{"spec_augment": true, "arch": "conformer", "norm": "layernorm", "mlp_ratio": 4, "optimizer": "muon", "muon_scale": "spectral", "nesterov": false, "batch_size": 256, "adamw_weight_decay_other_params": 0.05}
Rows from block 4, named by matrix and row number. Rows with one number belong to one neuron. Each number is 50 + 15 x the weight over its row's rms, rounded and kept within 0 to 99. All counts start at 0. After the name is the row's rms in percent of the matrix's.
# gate: second MLP gate (model.blocks.4.mlp.gate.weight, 640x160), inputs 80-159
# fc1: second MLP up (model.blocks.4.mlp.fc1.weight, 640x160), inputs 80-159
# fc2: second MLP down (model.blocks.4.mlp.fc2.weight, 160x640, transposed), outputs 80-159
gate.474 094:47 65 60 46 58 66 36 61 47 48 44 53 59 45 49 41 38 26 52 62 49 40 47 52 44 43 36 46 70 36 23 65 45 61 42 42 39 45 81 45 69 53 57 57 89 17 56 50 80 50 35 37 69 39 50 64 46 21 17 50 57 58 51 55 31 54 66 62 72 53 61 22 44 22 43 80 48 24 38 59
fc1.474 100:33 51 89 72 77 73 60 63 65 52 83 53 75 52 47 39 59 39 71 51 24 45 59 54 51 41 37 55 49 69 41 42 35 59 62 34 28 30 44 56 61 37 31 55 53 55 78 49 66 36 30 61 45 39 50 35 58 34 52 39 49 57 57 52 41 39 64 44 60 66 49 28 37 43 39 61 36 26 57 59
fc2.474 096:59 69 52 54 59 29 61 38 37 37 33 56 56 26 51 53 58 59 38 66 64 65 57 70 62 34 50 66 58 37 49 57 50 29 51 38 53 56 52 60 57 83 47 47 47 43 71 89 54 60 52 28 83 67 45 42 50 67 49 49 46 38 50 39 49 60 38 63 21 40 66 41 60 67 14 47 43 48 27 51
gate.475 141:50 26 45 42 56 58 27 50 51 45 23 64 61 44 35 57 24 50 38 54 62 53 49 52 76 58 58 53 42 41 38 76 16 37 71 41 69 26 63 30 73 60 50 43 50 35 70 46 32 43 60 28 61 61 20 12 83 67 53 66 41 57 40 52 54 29 56 32 50 48 61 51 68 59 88 47 38 76 52 13
fc1.475 133:59 45 40 33 46 55 41 68 59 55 35 62 37 69 22 51 68 54 45 37 53 51 24 34 18 32 45 48 44 42 52 48 46 30 74 48 67 52 67 54 59 73 81 40 54 50 41 45 50 47 29 46 51 85 35 67 24 45 39 49 38 68 57 55 40 57 46 00 57 45 56 30 48 52 50 75 51 53 58 61
fc2.475 151:43 61 25 77 33 15 45 37 40 66 40 67 41 49 65 52 46 60 55 75 54 75 61 36 30 66 71 50 29 41 67 58 58 29 52 36 76 45 28 59 63 34 34 84 26 44 29 42 54 53 45 40 67 52 37 34 44 32 56 75 53 55 51 48 61 58 70 61 41 49 48 37 30 41 29 48 54 53 70 44
gate.476 143:57 49 73 52 46 38 22 28 56 35 39 38 49 71 59 51 30 54 36 18 68 53 33 53 56 48 66 54 60 53 46 50 66 80 41 67 37 44 37 29 66 52 46 67 58 43 28 49 43 46 44 79 57 44 76 62 72 27 52 93 08 53 44 42 37 37 41 35 64 17 68 44 50 69 43 42 53 63 53 48
fc1.476 134:27 70 57 41 67 45 48 72 43 60 49 45 60 69 47 45 62 60 37 39 40 31 40 14 54 66 52 58 66 69 66 61 64 52 22 49 74 41 10 28 68 57 53 57 64 32 52 51 57 63 47 50 34 58 68 57 38 52 50 65 38 26 42 30 27 31 65 21 51 63 67 22 43 58 52 38 33 73 42 28
fc2.476 120:77 60 55 75 72 49 39 60 65 22 61 61 53 41 48 56 48 80 41 68 46 42 61 26 56 45 40 72 58 58 65 54 56 93 55 61 56 48 50 30 57 57 54 39 53 45 46 31 42 45 69 41 26 79 48 40 78 57 45 57 41 45 65 55 37 39 80 65 28 51 58 64 55 75 40 20 36 44 44 62
gate.477 043:58 74 94 34 32 55 36 57 47 63 50 55 60 64 63 44 42 63 35 62 34 55 23 71 36 43 63 33 48 36 30 41 45 32 65 23 20 73 67 39 45 57 57 42 39 38 56 42 65 46 43 45 29 50 61 27 62 34 29 57 52 54 47 68 22 60 29 35 76 32 49 43 47 34 82 33 34 50 53 55
fc1.477 046:61 50 51 45 26 49 62 43 50 64 84 42 19 59 58 49 40 70 41 63 38 80 42 14 50 74 45 53 67 37 43 40 56 14 48 56 68 65 66 50 63 48 63 59 57 41 51 44 33 53 36 56 37 48 78 53 40 59 49 35 40 45 51 46 58 53 61 74 29 48 54 41 42 43 55 44 61 70 52 69
fc2.477 049:48 72 58 53 34 62 32 51 58 49 75 31 48 50 39 54 55 46 32 31 22 84 38 62 40 66 52 36 72 51 50 50 34 46 58 26 41 40 42 45 17 45 70 69 53 81 46 67 44 52 42 62 35 35 25 54 28 50 29 58 51 42 63 56 45 49 53 40 51 50 59 47 26 40 72 60 74 69 42 62
gate.478 007:83 40 72 66 70 31 55 49 31 77 64 71 57 66 36 48 46 57 39 41 39 37 41 34 50 49 32 71 25 40 52 39 39 63 72 47 52 33 18 72 53 72 63 41 25 65 47 28 59 74 52 59 26 43 39 49 56 48 63 44 41 29 40 79 55 72 47 66 23 37 69 35 66 45 34 68 61 56 45 56
fc1.478 008:57 44 67 49 35 67 34 31 69 61 51 64 41 46 44 42 35 33 82 36 49 41 58 36 51 55 64 39 60 59 66 40 57 36 39 42 67 63 40 67 31 10 35 62 83 56 51 67 72 48 56 27 46 49 45 36 33 62 61 64 52 48 47 57 31 31 49 44 63 34 27 47 52 41 45 56 60 65 52 52
fc2.478 007:71 62 60 41 62 37 68 40 88 55 63 43 68 51 35 76 35 70 44 43 51 33 20 33 57 72 51 64 64 44 66 47 50 52 47 57 55 61 58 49 46 38 54 52 54 56 17 57 58 48 65 50 52 51 75 37 60 58 60 34 53 62 52 55 38 77 55 34 41 84 64 40 53 36 51 77 16 33 58 36
gate.479 011:16 34 41 39 45 72 33 48 76 46 26 43 51 27 46 57 35 41 57 51 30 76 58 39 66 34 60 37 31 50 59 76 40 48 41 45 54 74 64 57 55 46 47 70 40 79 06 65 52 35 33 28 71 67 37 66 26 47 48 57 60 37 33 49 49 49 43 45 66 47 69 36 46 78 50 40 57 68 56 46
fc1.479 009:35 53 66 38 37 41 64 37 48 34 41 58 37 50 41 59 54 53 50 60 46 53 71 31 60 39 54 46 44 50 09 80 29 37 55 39 77 59 34 54 63 74 46 50 63 56 60 53 41 51 54 62 34 52 41 66 69 40 49 73 58 25 10 80 68 78 53 41 48 51 84 32 49 74 32 54 61 37 48 36
fc2.479 010:32 63 67 61 41 29 60 30 57 33 63 37 49 23 34 72 35 30 44 51 56 51 46 44 64 62 38 89 38 47 74 50 67 74 36 66 57 40 53 34 22 82 47 80 32 59 22 75 49 48 40 42 51 41 35 54 59 54 60 72 52 49 25 33 75 31 34 67 69 56 53 44 72 52 46 56 44 56 70 56
gate.480 011:45 68 56 66 98 35 48 56 63 56 46 48 46 66 60 44 72 64 41 58 41 62 21 60 25 55 43 56 36 37 28 43 65 62 12 79 36 56 35 48 54 74 16 60 23 56 56 55 71 77 43 24 53 62 27 67 50 39 78 68 80 40 58 56 64 54 35 32 54 44 42 39 55 66 61 57 41 68 42 55
fc1.480 012:37 31 53 32 65 61 66 61 49 59 63 38 42 18 42 32 40 56 62 74 79 51 61 62 39 38 48 58 48 54 56 42 38 72 24 61 49 68 70 57 61 72 68 49 44 50 30 58 63 42 44 64 49 50 61 86 52 65 60 42 42 49 52 62 29 70 37 64 30 59 34 27 35 42 67 37 27 43 43 43
fc2.480 012:41 43 57 38 38 36 67 66 42 61 46 29 40 55 44 21 60 36 67 42 62 48 42 44 16 37 56 53 41 49 32 32 65 42 45 64 35 57 70 31 35 52 52 64 28 63 22 67 62 42 50 28 21 55 55 59 53 62 32 77 68 62 59 46 50 81 61 65 44 63 43 45 65 37 63 77 38 35 56 54
gate.481 127:41 42 46 67 54 44 22 40 49 51 63 42 60 61 58 39 25 47 56 35 49 35 70 22 42 38 60 60 36 68 55 49 46 49 82 70 66 51 84 29 33 26 59 44 40 53 72 31 34 53 39 26 40 55 54 57 73 33 58 63 32 71 33 40 63 35 61 69 89 23 46 78 52 52 30 62 38 22 59 43
fc1.481 131:44 41 67 69 68 49 32 58 59 42 49 28 73 52 38 71 27 56 57 24 63 51 39 54 60 34 61 69 42 76 60 17 50 49 53 62 63 26 49 62 42 47 45 43 58 08 88 26 40 57 43 56 31 49 40 51 37 36 58 60 70 20 28 40 36 78 53 62 48 62 56 57 56 50 49 39 43 27 49 39
fc2.481 118:50 24 16 64 42 37 63 29 37 37 33 46 57 28 45 70 61 19 38 64 71 64 59 55 46 55 59 50 59 57 10 55 41 49 38 21 58 81 67 41 54 65 53 52 61 46 32 63 14 65 50 51 29 46 62 32 58 20 65 65 44 63 57 53 51 41 48 71 55 44 47 29 43 47 73 73 15 55 51 51
gate.482 044:40 50 66 44 53 31 61 67 36 51 71 64 32 62 35 38 70 46 36 18 51 54 26 32 65 42 61 58 57 18 40 48 71 70 63 30 33 69 33 47 31 55 48 56 49 52 42 39 49 38 17 64 51 57 31 44 32 68 54 59 33 85 29 29 81 59 50 38 48 43 52 50 73 66 28 50 49 61 45 39
fc1.482 051:42 45 43 45 80 52 26 36 43 32 33 62 52 45 55 59 36 65 27 85 44 34 47 50 41 38 49 33 49 44 63 43 69 63 57 34 47 51 65 24 67 34 60 67 59 72 22 20 34 26 65 78 59 51 49 52 80 68 64 62 54 47 63 37 37 51 39 28 43 40 44 36 44 38 84 21 75 55 52 27
fc2.482 052:71 70 74 47 47 63 77 47 68 34 45 59 48 32 46 48 78 52 41 54 54 44 65 27 55 61 13 53 77 47 69 59 59 49 52 59 39 70 30 46 17 65 46 40 38 53 41 62 56 56 62 68 52 63 48 50 56 61 44 65 63 63 64 42 39 40 31 49 42 65 51 51 38 34 56 46 53 45 53 40
gate.483 138:70 44 73 56 02 42 43 57 52 49 45 32 50 61 32 54 31 73 68 62 06 33 90 53 41 61 24 25 46 39 46 65 68 26 34 66 58 32 55 61 46 58 41 31 66 54 40 70 56 42 45 61 37 33 45 39 73 51 35 42 39 42 34 53 72 31 63 62 66 50 47 45 55 61 36 81 45 59 34 69
fc1.483 141:64 54 42 52 93 71 25 45 24 43 59 57 42 47 56 67 36 57 30 14 67 61 70 57 39 74 42 54 56 59 58 57 38 74 64 53 63 38 61 58 63 52 58 45 48 33 87 64 40 60 24 34 57 65 53 49 37 53 58 75 31 40 56 56 46 23 29 40 43 58 25 30 40 37 41 39 66 64 45 50
fc2.483 139:52 31 33 66 38 60 25 33 37 44 63 36 60 66 73 22 49 37 74 74 75 28 46 54 72 53 44 62 17 32 50 76 45 45 56 58 52 38 41 48 56 44 40 51 34 35 55 64 46 61 47 52 57 59 90 71 44 86 32 41 46 60 59 50 66 49 57 48 52 40 43 68 69 27 48 42 58 42 61 55
gate.484 150:38 62 51 42 29 66 35 59 49 26 57 40 48 48 30 34 57 41 27 33 50 43 51 36 40 62 76 45 60 51 59 73 68 62 73 37 36 62 40 62 58 29 50 64 53 44 63 50 03 48 53 62 47 30 00 56 35 40 55 71 39 51 36 50 49 43 38 42 69 66 55 89 57 45 46 71 53 09 45 39
fc1.484 133:46 42 54 20 48 34 46 57 49 40 76 44 40 81 89 39 68 25 34 75 89 57 46 44 58 41 56 35 32 25 39 39 48 56 55 35 47 39 51 54 59 41 56 56 50 62 45 60 24 50 60 70 59 62 58 46 58 76 29 52 44 43 76 57 49 41 61 43 47 55 27 44 47 72 54 52 47 69 33 39
fc2.484 149:57 52 42 54 59 84 57 39 33 80 30 63 63 35 33 45 46 51 41 36 60 62 57 51 43 17 33 63 31 64 74 71 45 51 72 50 42 45 69 53 82 45 29 51 60 65 72 45 40 55 53 31 40 46 66 87 55 65 25 41 77 48 54 43 31 53 46 75 57 51 38 28 39 51 33 47 57 47 31 66
gate.485 075:56 59 51 21 59 61 43 40 55 49 63 62 48 51 66 62 32 64 36 61 45 70 57 48 51 46 56 66 31 01 56 59 62 54 33 24 65 43 63 55 23 64 58 60 27 52 59 31 55 28 50 74 53 44 50 39 47 55 46 68 49 29 30 56 60 40 64 43 44 54 61 62 59 73 68 49 53 34 49 57
fc1.485 079:39 42 31 24 59 67 58 64 55 18 25 30 56 51 44 61 76 31 65 90 67 40 50 33 55 48 60 36 59 43 35 61 68 42 61 36 35 55 76 49 80 44 62 33 50 54 61 27 31 43 46 55 55 39 14 62 51 65 47 38 19 55 44 57 44 41 54 19 70 91 29 37 80 74 54 41 56 40 63 46
fc2.485 079:68 48 42 48 31 69 59 46 66 84 60 39 48 25 44 42 51 73 59 56 62 40 32 32 55 77 59 70 35 54 54 49 43 99 62 45 35 43 59 51 45 63 55 21 37 58 43 53 46 77 47 63 38 53 77 66 70 06 38 32 29 52 48 62 50 72 39 63 67 65 52 18 50 74 31 44 43 64 52 57
gate.486 124:28 67 59 35 33 64 53 67 76 65 42 15 57 30 56 54 44 36 41 53 82 54 44 31 34 40 60 55 27 49 50 58 70 56 54 46 77 42 50 23 45 62 46 83 40 59 35 53 44 44 37 58 44 64 54 40 44 61 46 44 32 69 50 46 92 50 34 37 45 48 96 35 57 56 63 55 54 68 53 41
fc1.486 120:73 54 28 32 46 56 85 54 69 57 64 14 32 33 43 49 59 53 55 44 69 58 57 33 73 35 60 37 55 55 45 49 61 61 42 38 83 48 66 42 50 36 57 60 41 51 46 47 30 65 29 67 38 76 38 50 42 47 25 60 52 82 32 61 53 68 19 54 47 33 80 53 53 29 44 71 36 54 56 37
fc2.486 122:66 71 32 43 84 54 51 42 53 50 53 28 55 49 44 50 55 46 64 59 39 63 69 60 37 40 46 87 37 44 61 25 35 72 62 22 52 41 23 54 51 47 43 59 48 69 32 42 64 34 24 58 64 44 50 41 69 48 50 58 35 50 71 71 39 47 45 31 65 88 59 24 55 73 47 79 71 58 40 60
gate.487 142:58 60 65 57 35 56 47 36 37 64 36 31 41 33 67 46 50 36 75 39 67 49 53 47 40 43 72 52 40 81 60 39 42 34 36 32 52 55 20 53 65 48 74 52 54 61 57 48 90 61 45 42 53 56 32 73 46 62 51 34 61 30 63 33 49 56 48 41 68 38 66 71 32 46 57 48 50 37 41 40
fc1.487 138:59 40 50 63 68 52 36 20 64 40 42 50 52 52 16 38 68 49 88 31 64 71 40 49 51 43 44 59 64 50 30 51 76 79 44 28 50 55 54 63 15 50 71 38 46 38 45 85 35 45 64 56 41 27 41 11 29 37 50 40 45 34 46 51 62 38 28 47 44 41 41 79 77 66 61 39 50 65 50 62
fc2.487 145:46 45 59 51 52 44 87 55 60 43 46 57 33 48 79 30 71 41 68 51 57 49 67 41 48 43 47 19 49 46 35 40 50 43 26 66 30 79 38 61 60 57 51 49 69 54 49 73 62 80 37 40 77 15 62 61 42 38 40 41 56 40 57 71 59 59 42 60 45 36 51 59 54 51 70 39 54 49 50 20
gate.488 139:54 73 24 69 51 35 74 48 40 63 45 35 63 53 48 48 54 63 40 65 36 44 74 34 59 61 50 38 34 95 30 23 31 46 68 53 47 43 54 61 56 24 26 49 52 32 48 43 46 47 53 50 30 47 52 71 49 28 24 49 52 47 60 54 40 82 59 34 51 26 41 39 77 53 24 64 40 33 55 32
fc1.488 137:51 58 43 47 30 61 53 39 61 57 63 88 58 14 53 32 67 50 67 69 43 75 56 59 50 54 59 52 71 73 38 41 68 57 38 30 03 36 44 39 54 52 51 45 44 34 59 57 59 52 42 39 95 40 62 73 25 46 51 53 48 52 60 66 52 41 44 55 42 43 23 43 58 59 35 61 83 47 49 55
fc2.488 131:42 40 50 49 63 56 29 46 84 42 30 53 63 54 41 49 60 54 22 54 31 53 41 64 73 66 46 57 37 58 58 41 79 88 41 61 50 30 68 32 78 60 39 82 77 61 15 58 31 38 64 60 41 43 70 47 52 40 34 23 41 74 57 33 62 43 31 45 74 59 60 65 61 50 56 64 41 68 46 68
gate.489 060:40 46 41 28 32 28 39 28 64 66 64 15 56 50 38 34 48 78 24 33 51 47 45 47 64 33 51 64 11 70 80 54 39 37 57 42 72 57 60 69 35 39 63 67 70 38 39 59 53 57 48 57 56 73 71 30 66 45 51 51 64 74 39 43 66 39 65 64 41 66 66 39 44 21 25 49 70 56 34 31
fc1.489 063:43 53 61 68 64 60 42 62 40 22 32 79 30 59 43 50 59 41 56 63 47 53 47 57 43 62 63 27 92 59 04 56 33 71 43 33 36 53 42 70 53 57 29 30 27 43 62 50 45 57 45 72 42 45 30 65 22 46 34 58 48 38 63 46 37 55 40 66 64 56 53 47 82 68 69 54 44 42 55 88
fc2.489 066:65 54 48 54 89 46 66 61 23 31 52 73 60 56 34 68 12 28 61 62 50 68 66 41 72 65 49 35 60 47 07 46 41 54 50 23 60 69 42 40 78 60 53 56 56 61 55 58 35 56 42 60 72 35 46 54 62 78 28 69 44 50 78 49 33 58 42 26 35 22 56 65 77 50 35 64 54 41 48 76
gate.490 145:61 70 53 40 64 56 43 30 47 38 74 55 29 41 55 59 47 55 45 41 46 47 52 52 79 32 63 80 43 64 77 46 40 11 42 60 43 60 46 45 81 50 26 49 74 56 29 59 51 35 54 63 43 34 60 47 51 17 37 44 77 49 27 49 43 61 60 79 32 51 29 67 57 49 62 62 28 63 35 65
fc1.490 149:53 40 42 64 47 66 75 49 72 52 70 71 35 56 35 50 63 73 50 59 54 52 32 41 52 33 56 50 44 66 64 30 35 39 49 70 60 47 49 30 46 47 63 40 36 33 36 60 29 23 49 35 40 84 58 73 57 29 75 16 49 70 49 49 35 59 56 45 65 48 53 48 28 73 43 37 56 67 86 05
fc2.490 142:54 41 14 32 57 40 50 47 67 74 36 33 56 34 55 48 80 37 17 31 71 34 41 70 59 34 46 40 61 40 32 65 44 30 85 31 31 55 35 81 43 59 66 42 63 59 48 49 85 70 54 41 71 49 71 47 59 31 37 39 33 60 58 55 33 51 27 61 26 72 40 68 45 25 71 27 65 55 46 55
gate.491 035:55 52 67 39 61 60 70 64 52 44 49 72 42 42 58 58 27 60 45 39 24 58 63 13 57 48 56 75 74 18 78 44 43 61 49 69 44 68 29 33 36 13 28 53 96 43 37 38 43 61 61 48 52 26 50 44 68 29 57 53 43 52 34 55 44 35 47 34 68 35 46 70 62 50 48 66 61 36 39 63
fc1.491 040:36 55 54 56 35 43 50 30 54 36 47 40 48 60 31 65 66 64 50 67 67 49 71 44 33 39 41 46 45 60 40 50 39 54 35 57 68 32 54 77 53 61 58 51 58 48 70 39 63 33 53 68 42 15 58 82 65 43 52 39 31 41 67 58 61 47 47 61 21 57 64 63 32 68 39 26 64 42 62 50
fc2.491 039:42 39 30 56 39 30 72 67 47 66 49 60 49 57 55 64 54 58 73 23 05 56 55 25 65 36 47 38 54 58 47 36 33 35 58 45 82 24 74 66 63 72 53 45 59 44 55 54 81 41 53 43 18 20 44 50 46 40 49 28 58 48 27 60 69 33 44 70 41 43 18 47 51 63 62 22 32 41 43 84
gate.492 009:24 40 50 56 42 46 77 49 44 40 39 63 59 67 36 61 48 53 56 44 65 45 40 58 27 64 35 32 55 42 51 10 50 46 50 52 64 43 28 33 78 82 44 36 47 52 53 36 76 69 45 69 39 74 58 60 64 32 30 44 78 43 62 56 43 58 69 56 69 41 41 77 44 63 44 80 50 31 59 39
fc1.492 009:54 27 05 34 70 63 69 49 28 53 64 77 28 54 46 21 74 53 51 53 27 67 42 47 30 70 51 42 37 30 40 51 49 53 47 27 53 41 66 28 63 29 64 26 28 63 54 62 55 70 46 68 36 65 28 66 44 46 72 48 84 40 71 70 66 50 64 20 44 50 58 42 44 73 48 56 36 60 56 55
fc2.492 010:50 42 50 33 59 32 81 53 27 46 50 88 38 66 58 52 64 64 40 62 51 43 61 48 63 75 40 38 46 38 30 70 57 32 48 50 08 40 56 64 40 24 84 30 65 32 56 63 47 84 38 62 67 47 48 49 41 41 74 39 49 41 64 40 59 52 23 40 37 73 58 50 46 60 82 66 49 52 36 54
gate.493 069:70 76 36 42 54 54 68 54 59 33 35 45 45 52 71 21 50 56 42 64 68 60 19 28 45 63 53 51 81 39 62 32 58 73 56 36 66 62 37 38 51 48 59 40 72 49 31 27 32 58 45 61 62 28 48 62 31 49 88 25 55 67 50 57 61 43 51 24 67 61 83 37 28 40 39 57 39 64 33 59
fc1.493 072:54 39 46 39 48 95 71 09 67 29 65 59 43 41 35 37 67 59 53 49 44 61 16 34 52 45 63 66 49 46 40 61 50 70 63 49 70 76 42 60 38 47 20 46 35 64 88 54 52 67 48 50 79 36 61 60 56 81 44 38 31 29 43 61 42 63 36 55 44 47 64 46 32 52 40 53 36 59 25 70
fc2.493 071:61 35 62 35 52 65 45 39 63 46 48 48 51 39 61 46 34 49 47 59 42 50 21 56 33 35 43 84 32 34 48 37 60 49 39 63 93 51 41 45 78 47 19 43 67 45 51 69 48 64 31 76 55 49 73 54 48 71 30 43 33 64 44 60 46 49 45 43 41 57 56 62 48 36 30 54 81 57 23 59
gate.494 083:48 54 27 64 25 68 43 69 67 45 63 52 35 41 42 46 47 28 24 48 54 82 67 61 37 34 46 46 51 32 57 58 55 34 44 46 80 33 43 51 57 57 47 58 34 61 37 56 64 43 52 36 50 41 77 38 60 65 58 94 41 46 57 47 45 50 41 33 46 68 56 63 60 50 63 60 66 49 53 53
fc1.494 087:50 33 47 60 73 42 38 82 34 39 42 28 65 42 42 68 58 37 64 72 69 89 38 58 55 50 56 50 73 55 50 42 50 31 52 67 60 58 50 70 44 42 53 37 63 62 65 65 41 21 43 51 50 42 55 20 25 58 23 45 39 46 49 41 45 53 08 25 58 50 46 38 49 42 78 50 41 60 25 54
fc2.494 092:67 55 45 74 38 47 59 54 51 72 37 45 76 72 54 64 42 54 63 36 64 69 70 43 34 35 22 64 36 40 40 74 37 54 53 51 52 45 47 60 44 38 56 70 39 59 14 49 64 63 33 38 70 48 24 42 63 31 59 44 51 67 48 31 32 41 50 54 64 72 40 74 63 76 47 65 51 38 65 50
gate.495 122:81 49 56 61 44 46 13 41 58 47 57 49 28 53 50 43 28 63 29 65 56 45 61 53 58 83 30 35 53 52 42 70 77 43 76 43 76 49 52 61 39 70 47 33 74 46 44 31 48 39 31 50 81 75 52 47 35 58 44 62 32 42 69 58 57 49 58 34 63 58 32 39 74 35 35 50 59 64 63 38
fc1.495 129:25 42 48 69 16 63 43 65 45 44 48 58 73 61 71 49 40 32 74 63 34 52 22 44 34 10 51 46 65 15 72 65 72 43 42 57 43 29 39 93 77 48 51 64 68 25 38 54 53 56 51 41 51 61 49 23 39 66 32 32 55 43 55 38 47 62 47 41 64 60 59 52 68 70 41 36 46 53 59 52
fc2.495 130:51 41 49 64 46 81 46 50 56 46 57 27 38 48 33 89 52 45 34 31 38 58 53 51 59 40 64 41 49 66 60 75 77 17 38 29 26 68 21 49 42 13 49 43 41 55 88 53 59 78 24 37 31 44 37 50 18 33 42 48 44 35 64 61 48 76 77 65 49 38 49 75 54 67 43 75 69 35 66 20
gate.496 098:53 47 79 61 49 47 50 55 47 57 45 53 49 48 64 42 54 67 58 60 92 73 71 30 56 48 19 42 67 67 26 57 21 64 53 55 37 35 36 31 33 43 53 43 56 95 79 50 33 58 69 32 36 40 43 27 50 60 58 40 33 48 63 22 37 46 47 48 60 66 45 49 58 51 09 45 40 50 40 45
fc1.496 104:52 61 55 47 56 63 39 62 48 28 42 46 49 34 44 53 57 49 54 42 71 66 45 51 48 52 13 59 50 52 54 60 91 58 51 52 60 55 63 55 01 56 60 55 45 68 53 57 52 32 58 59 60 39 57 43 65 49 56 32 74 28 69 27 36 45 33 47 30 52 72 61 61 63 31 48 40 34 34 85
fc2.496 107:58 35 56 60 51 56 34 57 42 27 44 70 53 58 51 73 59 52 37 47 53 53 27 53 36 34 74 30 66 63 28 44 28 52 62 81 42 55 44 51 60 59 56 77 25 75 37 50 76 53 35 53 44 50 33 16 49 54 66 36 44 73 64 63 42 60 47 77 40 63 66 92 57 72 34 27 75 29 45 54
gate.497 073:65 42 62 66 41 65 45 44 43 44 41 38 62 52 26 73 34 77 50 56 46 56 79 41 62 25 44 63 44 47 70 64 36 37 59 24 81 25 63 51 54 58 25 32 58 44 28 27 57 63 46 64 51 60 39 54 43 49 53 55 46 50 63 64 65 69 73 59 67 50 46 48 42 76 30 66 69 41 55 58
fc1.497 070:25 56 49 25 52 73 60 57 41 74 47 80 11 57 69 55 45 29 62 54 56 34 53 47 57 71 14 28 35 53 69 62 51 48 49 29 34 79 61 35 40 43 68 48 70 48 61 33 45 48 53 68 54 50 37 55 58 50 74 50 80 66 42 80 35 68 24 28 58 62 46 51 88 40 41 16 55 53 67 67
fc2.497 073:44 65 58 53 42 47 63 77 47 52 16 25 60 68 33 70 52 74 55 33 76 65 53 41 65 52 62 59 76 48 48 62 55 59 63 48 43 28 45 45 41 30 40 39 74 40 51 63 32 39 52 58 44 37 38 41 23 42 40 26 61 65 52 78 37 39 45 19 50 38 55 59 74 85 65 47 42 29 23 63
gate.498 019:41 51 78 71 32 47 53 55 51 64 45 34 27 37 38 30 59 34 44 42 62 42 55 70 52 51 43 76 58 65 58 56 36 33 65 52 63 23 40 53 33 38 38 75 74 16 65 74 60 21 28 24 36 67 54 39 54 46 34 45 25 22 62 43 52 51 43 28 41 69 82 20 79 71 66 33 64 73 45 83
fc1.498 020:53 39 61 80 56 43 33 48 47 46 48 60 66 57 43 58 62 37 64 20 66 40 84 93 67 38 52 25 22 66 32 63 57 30 51 53 50 45 57 32 32 43 47 39 79 40 40 72 67 52 50 37 49 71 24 45 20 34 47 50 59 55 68 30 61 33 42 51 65 49 47 43 54 39 79 64 77 51 71 53
fc2.498 022:51 49 55 61 68 68 49 46 29 53 49 56 56 51 27 48 61 77 52 33 80 80 81 54 33 58 70 18 50 39 40 63 79 32 52 55 47 37 54 61 68 36 60 50 58 38 73 48 32 70 63 43 48 22 20 54 46 47 55 52 49 72 44 37 56 40 55 47 52 57 35 28 60 38 50 46 69 47 60 64
gate.499 061:87 56 33 48 42 46 78 61 78 59 69 70 27 59 37 58 50 55 79 65 26 49 28 45 30 56 51 37 26 27 35 74 49 52 54 25 45 52 38 30 64 45 61 39 62 63 39 53 21 32 57 33 45 57 38 67 59 72 70 27 58 45 38 37 52 64 60 44 45 28 74 57 42 46 52 46 56 56 57 56
fc1.499 069:44 33 47 41 59 51 30 41 18 46 53 56 48 46 52 65 84 60 38 21 23 63 48 37 80 28 53 68 67 47 84 69 66 68 61 40 29 63 52 64 31 20 44 43 42 49 40 43 65 52 19 43 23 43 59 43 56 59 22 60 63 78 33 60 46 27 52 32 60 58 58 54 47 45 26 31 53 56 53 60
fc2.499 064:32 60 54 45 36 27 21 59 50 50 58 48 45 69 55 49 55 40 29 52 65 53 59 26 41 45 31 89 51 56 84 59 09 55 76 29 41 63 58 59 66 45 21 48 63 58 38 42 72 41 56 45 51 67 52 70 57 72 44 43 58 61 56 35 41 50 56 19 59 56 46 67 77 42 33 53 44 49 61 17
gate.500 068:52 44 57 44 74 43 35 56 60 59 53 38 78 33 58 70 42 21 85 33 36 42 80 58 56 48 55 43 42 50 43 31 42 36 39 48 85 64 72 47 42 42 59 43 35 53 49 46 56 72 66 57 32 51 63 41 32 48 56 25 43 57 62 32 58 56 45 27 37 37 58 25 52 55 69 49 70 65 52 31
fc1.500 069:42 75 35 43 34 49 49 58 48 29 60 60 53 49 55 40 34 65 36 68 29 38 46 57 63 23 74 37 48 38 51 66 49 54 74 34 51 66 17 40 75 45 74 51 65 36 74 66 60 37 41 78 58 57 50 76 38 69 35 69 46 46 41 65 49 30 70 49 27 50 54 59 62 51 50 37 65 39 76 58
fc2.500 077:51 37 71 67 64 52 21 78 53 52 67 51 23 47 54 58 64 52 45 18 47 49 66 61 59 48 43 21 39 56 64 48 51 42 54 42 59 50 65 61 32 28 36 47 51 64 48 75 44 22 49 39 68 45 59 66 10 43 57 68 56 32 64 86 67 35 52 67 43 32 41 39 61 31 42 47 41 66 51 32
gate.501 130:45 30 66 35 22 60 41 56 33 67 57 54 51 25 54 77 58 41 66 27 65 45 42 48 53 23 52 39 51 83 59 26 56 62 72 49 69 53 51 45 52 29 61 54 42 53 68 35 55 55 57 50 20 66 46 22 48 48 64 42 56 62 53 71 62 64 50 63 44 30 53 49 57 72 59 55 74 40 59 83
fc1.501 126:55 42 54 62 06 34 61 48 48 31 57 72 30 55 33 40 52 48 66 59 25 73 53 69 51 56 80 49 48 35 87 59 50 36 80 28 48 55 53 42 43 61 30 37 49 45 32 44 65 36 56 55 62 67 40 49 33 58 69 33 50 56 62 60 47 53 71 55 57 71 62 26 42 74 58 22 69 43 40 50
fc2.501 124:50 37 71 44 35 24 00 88 40 58 34 28 54 58 53 51 50 42 66 39 25 52 47 38 52 68 44 49 49 23 63 74 52 51 15 52 53 39 52 34 31 49 38 15 63 48 29 34 31 47 72 30 51 33 44 31 34 65 30 41 43 33 70 67 65 82 54 40 34 46 54 65 64 67 69 57 52 36 66 70